Weights of a small image classifier: activation gelu, 195000 training examples.
Rows from block 8, named by matrix and row number. Rows with one number belong to one neuron. Each number is 500 + 25 x the weight over the matrix's rms, rounded and kept within 0 to 999. All counts start at 0. Numbers have three digits each.
# fc1: MLP up (model.blocks.8.mlp.fc1.weight, 1536x256), inputs 0-255
# fc2: MLP down (model.blocks.8.mlp.fc2.weight, 256x1536, transposed), outputs 0-255
fc1.95:525532483482522524498528470519531520483514507518494477513491521546509484553486467488523528569516416552512505515509489516484523503479466527496482476471517497496558464517514515492469467482545542476496502525496525460492514547414527526506506553524535504517448493520477451484478495485479529507536482489502505479515471504516567543500490520528491518442491562489497526557486422491474443517421503481471462495483562491451472464500487479486450481488495513450527537527443473421467443499467428462566512508462473494541471535477504477502465486436529463507520482478445472488435522475475490513491503505501526520475530470440504500487493528501533486536523532525536454493513452469447502452478519519531475475501491495462507576451463519517497549505537479492534542498422517489525504521512512
fc2.95:458471514564505525490502495509483460515454514528506504455519486481489493522521471471517462492473477495511520534505515496495515470506497480498486579533469536507495532460482486528502553548471538517512536530469516521541505524491487475434525447482532551490519553480464503508486563510474505470501477521464501526550503513466523572492484452472495502527508484473490503481478498534529511507467531492495421528485518504530521491500503462560493471523517541497420464498549536524499478534531520486494546488453495474481484535468507502486548501513499543539487531500511502448518488503455491517466494483473542455529532474509478510513495431533483512519506506587536475517511450445526492525545508507498467540476484466490464503500457505482543539487446491501471461431508514439523561490447517
fc1.96:494502523463478494530490515497469532440485458464508497495571456466467489494459489516483493495530480509489461503468568483502535464549444490511485516536513489517488513525525520508528508515490419529516507465536523485496506469478489494554483479458490536514518530488529532510558431450523493532500533493531465543566519531497513507505508532526497443490495497458482557445502521499479526475497485478470508508483471500503572511473479509493475499498506545478522481494531534514467510526516511503426500507532459473506481416497492475506483458495516499488503445517437503504514521494488513505525543536494535511460519499499502509521495475567476475471513504523412452501522510492501452489535468533473518528553454509499472487472508496479479558472520506523503494499474499546464526492544463
fc2.96:501530531555493511523484516465519516557491478477486509525516540476515474490459488520503465444468468458520451502506494474481478480430483450519499500518510503494514499541462501502442530446439474520504486497482505480537520448540541504525489464499481511502486586504475473495508469479492503452527478483489436479531548486532462519465475535475542543509506494519514514531505494495481487497532537512561541506484479498519516471493460490472512474528518460539520533466460449463501495496508509523477523507552506498506488506501467504468487492475525504510528548465538483519530523522497451543510460521483541550473494500553491519547545557479485522507546501486499504510537512458449493471523516491449538528521519508512527484490490519519483496443494514460480463486498508509559509483508542
fc1.97:519434502445490522554499548499486538489467514477477503532526482541551462514476472502461523466536515491550535483449455496504545470465512502501508523442472529499544532488455517467473481519506483513516504534515533505546472481490481499508457527468466468466522512456461519453450506472507472445553475528547502510474470502517486537469500473442510530439514403519476453485432505498475535522528497544476493433504486475527506478496493519516506505540478515499521454480503503504526511431469496490459504490512506522501540535440571467480510473532522510474489498576526535514553548476472488445537530490451465504464549489511476519486507527513497486513478518480487487592504509455498444484492475534553496457527541488501526504501507531506454462538511501594511481462482474510476488514507496
fc2.97:482516496478540508502487476496473476522528469495504455467467499448472524538545462512453501473479449548443520535517545429470528508498475512521528479533524480538499534497488510498521492497449541568504482464443462516511493532523480477503519507479496497517500505492495464502444488546498455513463508544452520501488495549513509456533502494533499470542509489493554430530483527502471506498431457467472564528499531519489527469494511516522551544473509525514540512434460550498510480532449531510572450476516468440583522494526496508510535487500488523520477473496476457504491479518487524494537558442473468459514497498483548468523515530495541462488513510494498501496499554497512537511482508531467488482537477512463464527496462504547524465530500529519470514464539556487463472514504523
fc1.98:512503510520539513519499515489488472520521494491508466497498496514512506525535523496509490485524505514500492495526477480501514517509503488494516509473510520499500519504474523495510485490524516543493513504492496497503538506498499487479477549500515506483495528511527517501482495522503517523527486494508511520484511521499526526499542510489502468511506505516489508497528497497519519506506489512524500509495494508497501486514522493501503476507488497521504468498471500498510495502502512510508505523488500494482515489483493469483494506513517505489504503498505489507492494495512519509518461489474530511521513542518536477510515496488511477485518497511510494496495486473523531493477494516502510488532478510468504519509476490491515494507501514479498523467491499507493527504499500
fc2.98:496481527497480475507524501501507480519501514495508506524525517521501483499477475503520499487511495491485514482487522514500493507514505515486504493472505493485510486523487477524517514502526515511528500505504479503482498514495485536499499506503488542488502520496499524488506486485505524499505509529520482512511495531519478521514474499489512489493509499487509510505496518491496471500515504488498490503532486485531486510474489522492502497493519514504490511476491495476498494483478485489504507490481498475489482507465523496470500489521477506519503507479469506482491513513499526479504512486502516506494524501507495497512496492516491485514483510509490506502489529503511521477488488518511482495484499507528478504494485502497500473507496491501503514511511491477517497497496507
fc1.99:491522506519489527494534516464499449567513472484519524529513511458512471511537512455505507486474513496487487495543505486526493477491482471506526489534489482476496517486468494466512559499468480469494492523460461497492522520512532493511517512496523497491450549523478508451471513475537494498489515524505513504495493507563512515510508474499462487479476456496489529504495488517480536506543486506514475478517468486520519486499479477523477512489518425485545511476491517494508476471487516513545451486476492494486511528468502524496517511534514463522526495490536543500480507463495497450531469490476513500505507493496523500488509517514530515450534490523488480498496485509527471540484493560476504470471534524443517543528503490534448533515482485440484526498494531475502488520499504
fc2.99:492500520480518465497503517501528464488485536451514511534535457516497474525495496477513510524511474516522535547495465508518470524538490547501495545492532526462510502516513514520508503527502498513479483533509495515524509504485467481518490520502494505520478492490505532519501514511498514468510484519468542475522493510498531539471467533509525513506488574494473513485477491452482528515537464561478540510453485477516522529460489505476494504521488532469501504525450507538483482510513486473505472458465506486542476478482445475532526509465469504480505488488446495479515471516490480485497500496488490507516476509517480562484525518496468498499524493466504555475467491484493508482520500473491487496502454516485500491471544519488531487495498488516468503511513513524511471516505509
fc1.100:511528477474498489530512521488494495517496521545480514493527448545494475520530538505512471482508495520518502478486504512516539492514548515523558506471446476488502543482548508502482483505551479480523518507508489484483519495514537493515451512488508501519507515500517506516513484462461531509501521516519455503515527503506519505515519528496486530473508513504465475492484531512514543529474468532492512464507508489504551495507490503524441499513504509475530517531514515502547525450500517461472472498525504483515537471476581504512484473520453507511519531523459487527514480497510494500508527501495516491496564513526508478498468516532534535494499487501448517499522489507518491528514482497523525494464516493494472522512493545525481477516536533515494550495489494534501523472546532
fc2.100:478473510485468483535501499510517493477498463456515538495481506542504519528474451488484499513530485499492531479506510512505494511467533501452524479514508509512500466520480527517543506514508482535529467451495481518497494518484490472452549499491460479509464473507457487505467477517546521493514494496494571509516502462509479498498490506472522506505489507462502481484516525456475478464463543514508485480496463490534477525496534520491557505505530486526487530501483496520461472474492525484521501470503523557559559565536509501526493506481511467484515497532459464545484506493526529489503486457456489473522475490461483492512528504502514470501510517524523503470484525505482456466476525517489538518479510537495534484491517506480517463515501506516500506483540522486482521541490491
fc1.101:501530531487541526421520515482508526551479501565480488512540537506530496519510483462530554444534511521534466529524491582561461527502488480488480485442486449540465555490510500474530530458501479519522443452482519467508498479444481475487548504507508438536518491497525473491547515501532499491543475505493512480510511514465514462475491504510472429550496499569453527502503463568473466509507468540517504536532456494519546496471475461539503482529434563489504471435483574475527477532554485473492496508477469536452454487496549494487527567496541541494526474490501474493489492503535539487441501499520498463527525516533486482507488474502501539491514488546467469499437439519529473501480491463529568508491514501520533486465485486514464497464518486522489473489490447504444544486571545
fc2.101:528478501488493497481441535519501436450438511513608486505460442482449545548515517502463435532469470490485591483512529566493494552525511530485502464550484525503479451512483500495492520532494521455513532475506500503489502504481457485521526444497485478532545520466520496456499464527511461476509497530580416476497535489511496513503548505473491544549491488476575521513513499479516478482467476545496517511517460475481469464509602517514526502507519506550462471512527469532496491489570530425487451557502466482535541513510519495485525491489542502481528543538547497525516431449482450500533468472458526494484488509469518494533519517478498492476490539422491526471477530534501511541479497541458493542464507513464473470463518496506525491516584451490507589528441526493529474524528461
fc1.102:537520471535486468501514531468534519458526467487455521493496446502531503517513493487476479489533489485458496504496445511500558498483474476469493467495536529483449570470464442503451495513483500516514526500490506473501516509489509532466507535505494480436469534539510490456493469505503525480509498484478478496515491523456458549470501521501482492504480461525501417546487526501457545525499454486490518561553460496479493506500504524542491490514499557504447466445476521481471482503483483518478532508523459561481414506458491506504504519493534568523496563468462490455516467492486476501540462505532525475542470504532519508473476515539466493525492525504532479468458538495481513434525492473545501523479476541500506474516557500530521540494445490476511537573532492510497531489502527
fc2.102:511498516527469504500494480530463507526506492491483553505563504469500503520461537518459460522533508481486562490547451535467512504477465527537497487472511456508502521492483515545483516513511520481525510528494501481513486444506504526488517444542509479494502520442447521479502503528488555472493489541493536440504540493564533529501500453528493472518482532476477507452515447484492537529500444541429522511500490524528500496458478466503472460478467443450499520493583514499512484541451475453519526512468537521510512508460523492481509520493549447532452471438508533493525550519507502502478467530481498511544484508515489511471497525440547524524500514481531522490511464513497447485513578563492486528519505466519472457498553430513518533510516489490466561479487494499544492484513557
fc1.103:530486502465478600547445513550504510531538524475429491521495512480578478523453541460518521486520456531527468503481513526498492531534494515448527514460479527499545506505496515496509528512472502479515546544511519493458537531546502497461501471490527509390535492506522514485449507509509524512472553493527499495521472529519481489516517505471474507454537501491455461510499516512467515530519474537519482459492477498505532437492493523590490515553567465500494513477513448477496473517487529488488423502514473503541495491525503496526522450475506493516499537491515484517561530511518489447467542494479497444499479475526483536473546503550515512498546511499493504576489516474487485520506497529532478472452497491453548524515486561548496465472500516472495551537444513495453506486482524
fc2.103:522514532563506452517454498474508491545504513505540446517529517503514516555516484481444440445465515432506506494479517505459511454533503537449491514521526489530517460491480520498501490461462504526446456509481463443516477510458478522494476579493502516489463538521542477430500512526470537513470514487523526460535540496483522550514514515536494449478569537556462452555487461460472481463548468474537516578438471468476506488545526507505525494510515495514518514500491489499522511505492482431550471472524542541504520433501484497500482546480517495505494496544555479531528526507499528476495534489464509498582487501557482508486418513476449503507484483484491456487498511523500489525539566503530526486581479485464515463501496554474493522490522491518381495499435502518473441518521490
fc1.104:537509481482494525490493512492509465483510455487509504485509509480508528527536523516484454465496494522485480512480520482522507492523462464482510530506536462526494484512505471500466479472514485490517501511507510515484487497503504510517501520460475478511505495486516478501512490472459484478510519496495485520519495479513508514534476493505522489509496469485480492502507512483514498500514513509549522486537460474506510503542486510494530508521490526490521494537503485499487478506485481484466501490538508459495494525481533514512499501490502518466484483512527519525517520481484503536516546513461511506511517490525514495508495469514497530509511521486510512478511513493522513519505552492495489515456519528502506507514491494477505498512468505490483490488482511516504485501523486
fc2.104:496531518516492522498531487505474514523481504540505478528496508522493475494507483509521526511508492484490521516512473502478513497524495511501513529516547544495482519504495503489481495464496508506499512476523494480528492489521484483488499480523480517493492521457495508498482502529496483504529500503496473500531474470493514461483479469490487512495503500492493512476535511515498464495484486480507471458493478520500498491504489500485493500512503515496515487480504507485517480472490501501486519502519494476498525507488435496516495491510530504536535483452526469535512490466532509505479486527478486514498497495495497500467505512491508516523518512542493531541478515491444520494520466520469522483500508509500509469515497527497518481446488507522504481461496500502506497500495484
fc1.105:473486543527496534491467497445514519490487474502487511510487470548538496558528488479516479482469459467465506464476484535470490473501511487475475493486452507563470465524527500512502503481520540499482482540473453528500498485517498497538519469488499524514484508538510539499448473483498448465459525551547525479456509524491495457466499454523469485470474532495462505516511542480515520501493561490495513505509510460466510492521519518542501475461500497482508525473481487516461506484486502524503528462483474500533473558498533449446506508482495504513518510525456508495531508493501528516503460480472532502522441511493516482496507556521445488461488471499495507512478557490496482483477511469473539512512517498513468548492468483502476455512433552443470515453526501478523518435475526
fc2.105:503511491481486469474508536519538497531500513516479471463507475530454548450456516517488488543473518528514466428473502494529482534445513472494490513516512525487535488484530518463474552490500484515488531495520525511572476538518506549466502451516498488487529495490513460565529483490535497534485495482530498513457494502488449517513502475457539462452491563530507509438559510529430493519497510521502442515548504488536435527470540492487463509526463532507512526539502510499498498480492481456547473572535469501517530444529517529525531461510489454486510521485482450479478415522494507502511484439508464496473513489538527471504535488517563525532509467508494526501549495519527451464537471475538506538514531490481442467526533432555442514454497519499504507512503487442483454547515550
fc1.106:494493478542506509485472535437526515479478491500511474484502509482520456470481494497514518498489527473517508513510516491462523506484485496482492497520494493499490510521449487489472495515517506495492527535484495496474520461509531460489494465461444536471503514501508471521507486516464484534471488518478512450514471532530508526520469490505508497458503504499480457480516508512519477517484522512489508511529513490496536471475501485523516513516505489506475515499486513466505473546502530484496517504486486529498482471485483487463502539500502505508483493510499503508522525527468476510473474512541501489473477494454475521496486515496474495505509496489512482508486514497512521508524522502495506525473491493503482503497523453531498461506471533487451496549470512497494483487513518
fc2.106:492521515553488501481506499469448495524498476486509544515497504507515510505510495493491499515504523525487507498519499480535510483533506475532467469491528466480510500484508485482497491498464510520489527487529461513506507507476503494475516457490538528495529501524531481494496504538483524503468475491503519489459515480484491517498493511472478493516508477508505539483497493525492518488522483501508525532515495501479509509528498505491485486500478507487502477474500488504492488502537517511503486512522490501471528491492494473508489490485502510510478491484497519520494548531466524498494521536507495510514498503455514514523484473513481476517500479493467506460479475524500494492504499504502470490489481501502451489499508485514532510483507526498472523496493520523499493497519520
fc1.107:500566525509516470479498545468452484518498452513509472512508481498500497483533541519520503516500513499461439497535511481504534472528522509506445519527540502534463517520465520488493456510521518481504492498515445453542484535498506482493523498511506493533497483499473497491507570480476501468508543506508531521480488535504486467494550519469514470491495505514528534525540520451502461473507452498526473508525533523478443521531503496539504480511525544496444474493483510460490512525511524557518474502530482498502522493477502502543512516534465431509489457520496577502539513523483447553478512522493476514474523458488501512530497488528551498462473494516484495504470536491496503524512530486490501502525499497501526498525530457507468529467522488488490458464494465506492452523517480
fc2.107:463514467476521506529490512489520545527478501492497479482483474485522509522479510542519499541512510502536512463500525464504483521533517477452472484504474497515481493533476479503506489512463468450543491429454482511495555510492491492543508506475485502423562484515498518488526523482512487512454528495528470489512483526504477559519489484532492451568518512512460490457505473543539560559484493501504487460494495488530479559524508478497498510480481448478511490465468501486532462477449517489501470534502519478498496527497493496507496452441544522508534532505508471473500526527464480511518495505472471502538425531506507512455536536497491502520490499506499547538485472495489528493544478484485468454530485493546526495441543490511532483488472495534508487515523504458480514512488537
fc1.108:564479496551524523545535461514492523488492471494523498493466503519468483512506517508497522470455486525498504520437504510506510478480466480503492509536519488502521535521518528521497497484524480488486501481512457439526500494494496500508513498532509502499515504516484531506518488477528460494482509556514499561493509452522480513495443456529485505506528477528525486495471455506456493488548502499531509546535473486450536461532492546509526467511454477483470490524498487518505524495461540475483470525485500481503502502487536491486568482464477507486495578519501523488495515480477538505446512518499491493507524523481522532485538506504513481520491492490541574505529479477518530484504490468565507530475509502488527494506518433496510511503518533498510538513484512487537447536486525
fc2.108:494471497466536498522502473464509525498506479491496486517503491552497550508521460457509509512512508487473502522479458510508469492517527508486491496469588493535498500480483477529512538442486554552500495506490533509479542488511470507501549541452420547466548488479519543493476485501525519528491557499519498530503481514496520466459455523459510506489529490493446570519482470511482548465505496505474477508464523477528497539486460466500506521530490511504511471469546484469518466478545503531513460506519497511471492481516492448512442458493481470499485440515499528502479489505503472504539548467476514512502505455497505509475467474483492499513478514530529518492464488480509510490518513521497529489506461479509504470533530517510460485505495481510500517481509547467469526485536538
fc1.109:504530474497506544515495516501448459476533489494456542480532520522523537526479505510525487505507500462523484519452492459476517491500495521474517485468504481499502455496509515520512503501504531510494509501467490505515516497510487473543495481494491479480491467495487493500464498442516491518491475524534487479494516507520507500484509516510476492524459476524486510474517495541506517505504508474479486516508481529526476489518452466496500492473540487486505492492508519502488516550494525502533501486466495488436486511502501489504486496500499521495544486508483479504484511459527508500505502527506502499489488524513538509466498505477523480514525497469538515515520472544509506495482503485497528476520438515492479537489520475496505518456534478493516504533522472513437509504485494
fc2.109:488502506513477492475484521494533493504498528501519498495473463501504461493509488510537524484491500454475485477507497499503487513529499483496485499545519479497500479516490508458487460529480458519499473516491508510518509540485474517501521495508500506497506529509477476491497497529514556467511497526491492513529522447453493507502495492480485496459514491500523498525510493476507476500485492485531511510494482484504528497504543511489497473516489538537481527502521509486482481484499485502503516510513475478495481504503497518518527491507544506531484513508491505499514512497527483498487494500472513479497499479492504493520493548519492528521519467498477482476446495469520507543501494510482500506541529483527509483540492492505512487499478479511453514485528484501501527518477537
fc1.110:509514526494507531513491459494504505501499501495480481506504514514471484515504534488497485517511527523492509483478533464505505461499487506507504481518446441501510513511508524481505486470485500485497530506508502469509479499516464504518492485487488512529537489468480496461487533512506496508526495501508498517498517500521507509519468500478473493478450486522496539483505523537534487487512486492470489499520492515487479504476514514508476516494531483459508482484490492529505488522505495486496483504506501480484515474487521501502518486494483506530473501495506489526464503485515511466499488532493481506492488491491493500524492513540498515470501493496493497481484515499501537479469506488519503489488493492505531515508503490495508506510486521471503497469498462488501488510489520
fc2.110:507508481483502508503496493506509492515524511488532525485569502506440501489551479505535501499521469463529511510501508506482515534491538462460513530505497526503520519488488462487535497514520500508521498493502537505472485494514510494520510533521482503513514496523474495490496525483474529506515485500510471497491487510481483484480508472500484521497504507476480490515495504480472515464495500509493504472514487464486515529501506499496496492495480504514492525483496514510499502471481499478484470525508482522477474512479491525493471485532513490478507460525505494507506507481512511533492483479471497495490498479485503490513483482514489493477508519501512486505547495490521524542514519509476519497469478549502503510516467522529502496521466479487494468513555489501490526518463522
fc1.111:515498519494513538480470497485484446492505519489539464491535484489469510460475498510463506505529509514485520512507479527483544509490461529483530522495509438456519520476520515496506551526466459494546464466493520454495533552515549471488518439461524484449494510478497496477486497480509507503498539505551530509471488491475506492516491494482496535503488507524502487521518506502497542502478477522469477570469497481534505502457552504489537501488491517531509457469465498476481514496509483490500504477514514497485492502492499460539496492493445527508503522483502511508504443471465502508480506478450478486472519501501483514493501492472481541482504486503555465521508463472511475498530475479506488509517506510518523520481483495508493488515507481470463530517532492491492488451477491
fc2.111:503489517500507522514491488505505544478496493487530504504485500522502510514533504479499503484508529508498505509486481534533477519488512505499464493504518533500499474497461523521532489517486526499546510548463497517503491514493471509473511528534481517505471488505480501508488505502488560466515515524471466471486505478478513489530481498530515497539525501497489506503465493480513507481484485481507465475502516493521522455559475511508499523507489483490483504473543499509459477498515512503497496485502505492498499476494500472479496469469513486514496517499518486502478475468496498514526501465514484485473497530535528458502517503497507485502491529518463503481516500495499561522472504506506514508510513509516509502500497490491519494516500508532499502498458499470457484498516465
fc1.112:524540503458511556481506507476529509480468470505545495500514515510479470456495499491522500460514500492452489501483472481514523482507520518475526506471490517485499528507474520502533476547511506550517481467503473497529493509481462459488496485471453465486487472489508506416494453519472496499500528552492503561492468464528457517526479488490520453483495502506512450526473528528551507521496487546472510488473507516461486478487499496533516523507538519483449506524456535455499467535517507513517417478478489496480508469471494509495450516480510509516541500475519521519501510500479549488518472486536499508506524520530536509531523503527503513503513503483473516491479471513479498465481533434496470512466528525465469513543490463506520488506556468503522532506451497553514497490511470
fc2.112:466512448520444499516518478480508462543509475487521440501507518493490544505492540534502466516483475482498512519537504533508550475482463483503445473475473498469515465489527510505479526521454505480480512477529478516432532498532462526492463491498542505508488478503452557497492523518496521518483502528486485507513499511504493449509468516513514538495573506474492547547504468501441481489510512519524546503480526514508505532482489493462457480515498515496504514495537552530498533478507508531478471415492526557498462481472529481559474460497501513505524503505521489545511482517462496479537490455510446525528509504502501511500497511469511515439528475528539491544499503502487544558547490462440511511481496516509490497508522503504529475509488485511497457479506532525461496481435518
fc1.113:486504537519508476553492484510502530480505487495481446525527564533455525544521513502478519498503486475438474503468502501548496531489523456531497488487475495492487489545477473500510516517533486453580481493485511517462446521529541503468497466557476510530519515536543498511517512496480502511503498453549519439509496544505522514432485515464535506540486500497504538521539470462506519465518500504466484463484472472509446523538513496514492523497492496504512491496470469576468492511472515554481494537537517527569479484546514501456488510527502489478506457500530527507496515476496460451502476474489530518474500496533499480517459504491478520565544466545503481496448456432583511529482463499528507495499466463523529503518503516496505482510472534481530508469534516502482515502482522
fc2.113:477508502530545558503510498470477530472521491503464540480452483448524515536455499522488485542522577541471533528471479536519465526502473465502469493529487526497527528478524541521515514521480514488493555494503539492462526467490493504511489443515533537559481517499458564493503494581478518553508468502444478481467452507520503448508470454506537536502584509513510523504458531556483509517488527497518492488483474438507495509484483536485522537487492508468549501520545520493494458512537501487486484505466505489528494505495460483534495434489494504481521487482514582502496461500456510491483480511486517488493483517505471503474484550467510487452527466408478491514510519464391524502481487508503481456445528516491498492500487530502504501519504469562482453518555460522512495541505502
fc1.114:508486473481496505514505513501491468481496506518513523496464509490478492471527483521497495488507516472483495529513506462490521507455519500505499478464499527506514500475489506483506518514523457521474531513508518472499535507487505478496499496496488512496488470509501487452462512466513497502469497519476496515512479480492457499488535511494471530497462456507531508511526503485465492505500511529488519499471517474481509492517501509513493458490505509481499432518525487447466517508516479495525522520498513503530508483478490478484530515542491487491509471497493502499503474481501500522485525486489530525467487491509516509490498502467527489508518481509506500485484526472524530463499504497462514529502496493519514465514476531516522456521521498557481492502519482499501465495517531
fc2.114:481500499477502477486507515477486509508483513481512488501511504505512497495476485507501482509489495489465499489480502493529506504482510536496485499510538482511494486507481494500494495504538499490522497523515502534504472472507486532516499514493512516470501514500516493516484477522493479497500510493502530468518534497475515498476501463513512480501486527509480509488494481497513506513515453485491478507512496486500490524529483491536509513506478521516496501479478521517522496515516507512517510497509517529491507480516486537495498499465513514524509514504512515515481483497486527479533489487498476480500522505498507513483497525482466493492483457477470507525497439517481477498499505511527519505510498497486502479489506492493498518503473495493498501466508492506515487528493525
fc1.115:510488500504496561532503511493514509543472526503522475515508511535522497532510504517487509506491536490526494526484513500492498493490509511519487520481525495526522478459520498528506496471491499495542492496499519470504515478494491500456498521523495468503487502519555489511467477530482500501521492525524497478516471531496512502509483499485485508558516515483517486525522482464477502507517500513498476512484511525529475512489506497486513474515491499484491480504483494502518490501510509490493495524488530505512492482493509505496486486472537527498515468500496481500470494490505515495483517464494536473544500548508503516495484500494507497507483478540493499524485507472486528509523528504507513464468520517484531515484471484498477486528471528495476510519515501531494474516490520
fc2.115:507475534510497513535532512502524503479501490499503499500531517485506532504496487501512476471502512496495517505494483552476527482524484496506512517480524484475513522483511488467547498498516490494488513512484502496491534482496465517487486481504505473481490504476490465481474483501539474468474490496537436495520551474500490513503502480474488534493445514492498542491482534518497522530501489515518498502487522491486515545537515532529520522479508521492490499488499486518477477478509484504478472499503508483503468490473539514504482487527526454490503493478506482476499504501517554493526520517495498493535503485473512484452504484482488500462499521477479494511485523521511485486499489458513506479531462526476464487496486513500512497509505521526509529532518502495517501495493488
fc1.116:556534444497514484538510450438508476472553523509538513478483503504498515474443493514513510442472492506521444494529507496518546505498463517506485466492476529510520507545504513508528478469509514542516493449458513526504538491450534528475457502505436515506490485504430498523509494509557424514547514465473512501499461524557522493488530520545485554477482485513445513471487544496532518538485507482449502516526505495470507519514509504543486499491491498492483537519497516515466505477486504454535517512457544498492511506455534486518435487448473445515523479507488460511469504469544522531522533524459492520528551495456513528465536507491494524527499476490491499519528520488520504559535461473517458512527512465472480523542481504543462515458487548557505518525478446488463506513522483
fc2.116:488486530562543469512441526516488554510471527522467495497510498506482503525533486488510472539515506513487478535504539496473522482534486505554529473482453472498502520409513519483408489538484498513446490491533452484505490500541488512502502508491498571523504467449518509505468513493498485505459518525489492567533467458502456512502477507510542489441507520454488456491463483553446489494500541532476472506489519470496494479495499476485494512531527494486513467470519487491473533488469501454508496530501527493479505504523496481521528488494481527497488514511514522524502492499493431518495496499481542504468524561506506465511441485551551552463523517486455512546518500483487525522535506523543498497489474514510465481492509490502515573482504553424528444474496533521505470491507582
fc1.117:504493532475514509477467468509494525493535520517538497479495525488483474470519534473443515545493506523478538507492476499492533465516510503478559509473504499538459501523520454499549498513521498524486480519529551514491508549537490509515489441523499484516534478489480502496512568523500546484503482477538518510483472519526517527531518488486496490472521504451504508549496457505483541480490530509493480525502446485488542487499460519511517494491491555516459504500469509532509489456520480540507495539494484477498476488513513536543481505486496449505472508518497512520498505524535488504512478498440474495503489517485474533483509507499499512447527514499513533524468487457546520522486495538436493487493477569507500561539485501490532537520478481495471502526525520503546500515499493
fc2.117:575508493519499507507494503504490519468482480495473505482457498519527531467516507479501508509519514473528493541539497479424429531494540496534555446462514488546514463508500515480486468480474508511510494473517522462512517507474510527526519519499489542484506489489502486504477518525481518503489518522485490554494504537476502533506479503509533515518464509518511499494473520512519537491498508444455526470484562486483490507496500468458495506521467526508485500500515460513512496488479491530496505519499497474488563558480465454482498483488483504518485477462523527511483470511454460485492510480508430477517529521513507496468457476536480502495524545510481501484508480496478486492500490528512537512497505492496501525482501517498483489511482541530502510521526519478493479479463487
fc1.118:526524475518462503506484506527507534498528504485489529488501492486524543498510456464498489485506527514471532516488503512482507513496509505519491524454512485494498488514481516520515485502475509478504527510535522472507515515477502502529483489528481488490495502504526507476480486497504503481486499491502497472537514524529499511523501481494532508479531494494519509472483494460488505503473476504500517488521510506462494472484486514501495465534513524484499479500482449527482489503510504490487508508523556527459489525530523486502496485468521482490547504472492472489499505515482496532482540501511490501525492482496489500472491502501517519496482507543501528452494501499514503505533526495485503496506504516510460517488493479484544503462449515491498510505469496490495468514494482
fc2.118:484512497554509523507485473518501483508486510520503493511485490495486469471495518510482490510485496496492533503499494459487462525485514496496534512475543509543493478502527495489484494500508502484501488503535462505514490490530501471488458509507501519513500531537492525522500519510488484503522526523479511486500506453499527466487489479494466474505483506506487470500496490477525513460508505507482500493513496522529477481518520494485530522490497487507509458498499468506497525524458477461508490486480519495496513480488515507550518493546528488490501500536508497495516525492508510464497517522477513526500509510507510505444486504507523521518476497489514480501481497510494491510507484510516485508492515488475499516503519516516484485518517502522497494508489487521500485510454455
fc1.119:515545458508446482527536508466488488532519456514550505471509480518482515460489521469516517523448483494504516517497489493512468521537476517491499532442486508482493509490473454520496498485503495503504477509519507480490498537481527508512495523490531500474466532520503471473480487484488504496496523520478499501540511503531507492486488514493519536522508484530490542511468526531487482471517494471501486522504489480490509487528491525472528487535538504484473499485463504500497511492499492526487514470501489494500501521500503489494508507548477499513472501488501510531466504532503497541512533495540517515508456498488524494530505479489485514499534530509477486490494543506524526504488508505504456478530516485452479523475520509486513510503521492460491486521486487497484530513481515
fc2.119:505526498499533464522511521512482489528469502494523492467508525492516505510511487522520485520501505516493491524488481471483518474495502428516523523495476464492483486527515498515545478529462489502492503472530468516498513501506518479503492532531511517497483473497436481486517497516504495471509480534523506493509487502521478512483500500466496492520513492526464489500504519444537499511526552481491560518530497521474520466482504503506480494516518488501512471512486524487511515491508483473497542529469513472497488511484497506521506516472487518491498513502532474517488519494484485462535495521497475469523476493467458513488464517518505535508486481487500521495515505526475524497464502504547502474493490522484471499504491511465530510491513519521499511505464520500519496533529479
fc1.120:521472490515493489522483472476468500523538486495527539499466513502544505476492529532476482488499523491515490490510497528476507500535519479488490512512497502492480476501488502521490468454485477506440502500486499452491494524528482495475496515540478509514485475516512473503470488495496524525457499504496476475456531537508506471493517500490500505457499471511538476497503504508503478506512475539500509504472471466487542538507518457515499525516506501486456514526488466517520494509483493484501490505541493543509532488467502491511554493489477489515523535530488533515485480467538502500479477525492489517509509474524499522506516511509512507555493527499507474470489532512512505507537478496510495508476520483504482496507507494507531500477503487469495481469507491472476506519522475
fc2.120:530482504496525485506491528505450501496510524499484493529490470493497495520491476486494495494511501500496501509505478504515527512483495535501501486476523543458496502514493494497498488476520486526504521487503514499519459453509484513503511508477508489471487489509483522498519530487483505484513519474519516500513509519506529513473490496492485468505510518515525494515521474492484487493485493534490500483496480491496504487501509494511516507492498467475526503489513507512498445495535498492532471499460506537533488490520484505503490511511513478494500495490520517484513523485528544523467526510461493499517469472510526519494492500493546485535488504480501490523513478481519456480476496492461485509528487511528504522476518516469500503473528502472485512529498481519534508466516495
fc1.121:544549528490482464484507495506514451470533499493449451486506484496530513486520507486574474432478553494500569494491471530515472524456480521521473488475493476501483517490504446502527475495500517496481461532479512501525502498555481506476457495486500483548517517534521546508511496491500493546495477529543554494478486489511482539479548457500466483468519506510518513455514488484531465526487519533466524521503511484527519476501507518517533503526472503522563488512484487540548535532462526509540533503500485493476497490518508451517499451504538468500560524523543480460492494507524474471453467514492519488468474526527508540515489486496493478537475484469455523499530486476479507500441523488484460485490525477485486457479519519543502453463493549526474503507503522448527534527461500
fc2.121:501493488463506496500463447527474541461507475523526529466504532479457537497489531537522498553471515528532471503505527494530565519506478506406507472473436535498496459512488451512434444498542498556516491459527465505466518521457552516484530478456479519434523515490523495519490497544511503477527492462495472537497514493498533522447518474477543492523503476518496458558533520511500500498503484513487486493503569478514500477493494535497522486540484493475507511504515463484500509499488499473478483513495488477508461490485503557503496507520491533430540472503483485555481543520475534509497485479486492469463479458460490509514563504518508502537489529510530559523504486443485507473506499510483511499472433504503446489488564495517522478451536522466500519516508468530518517533495463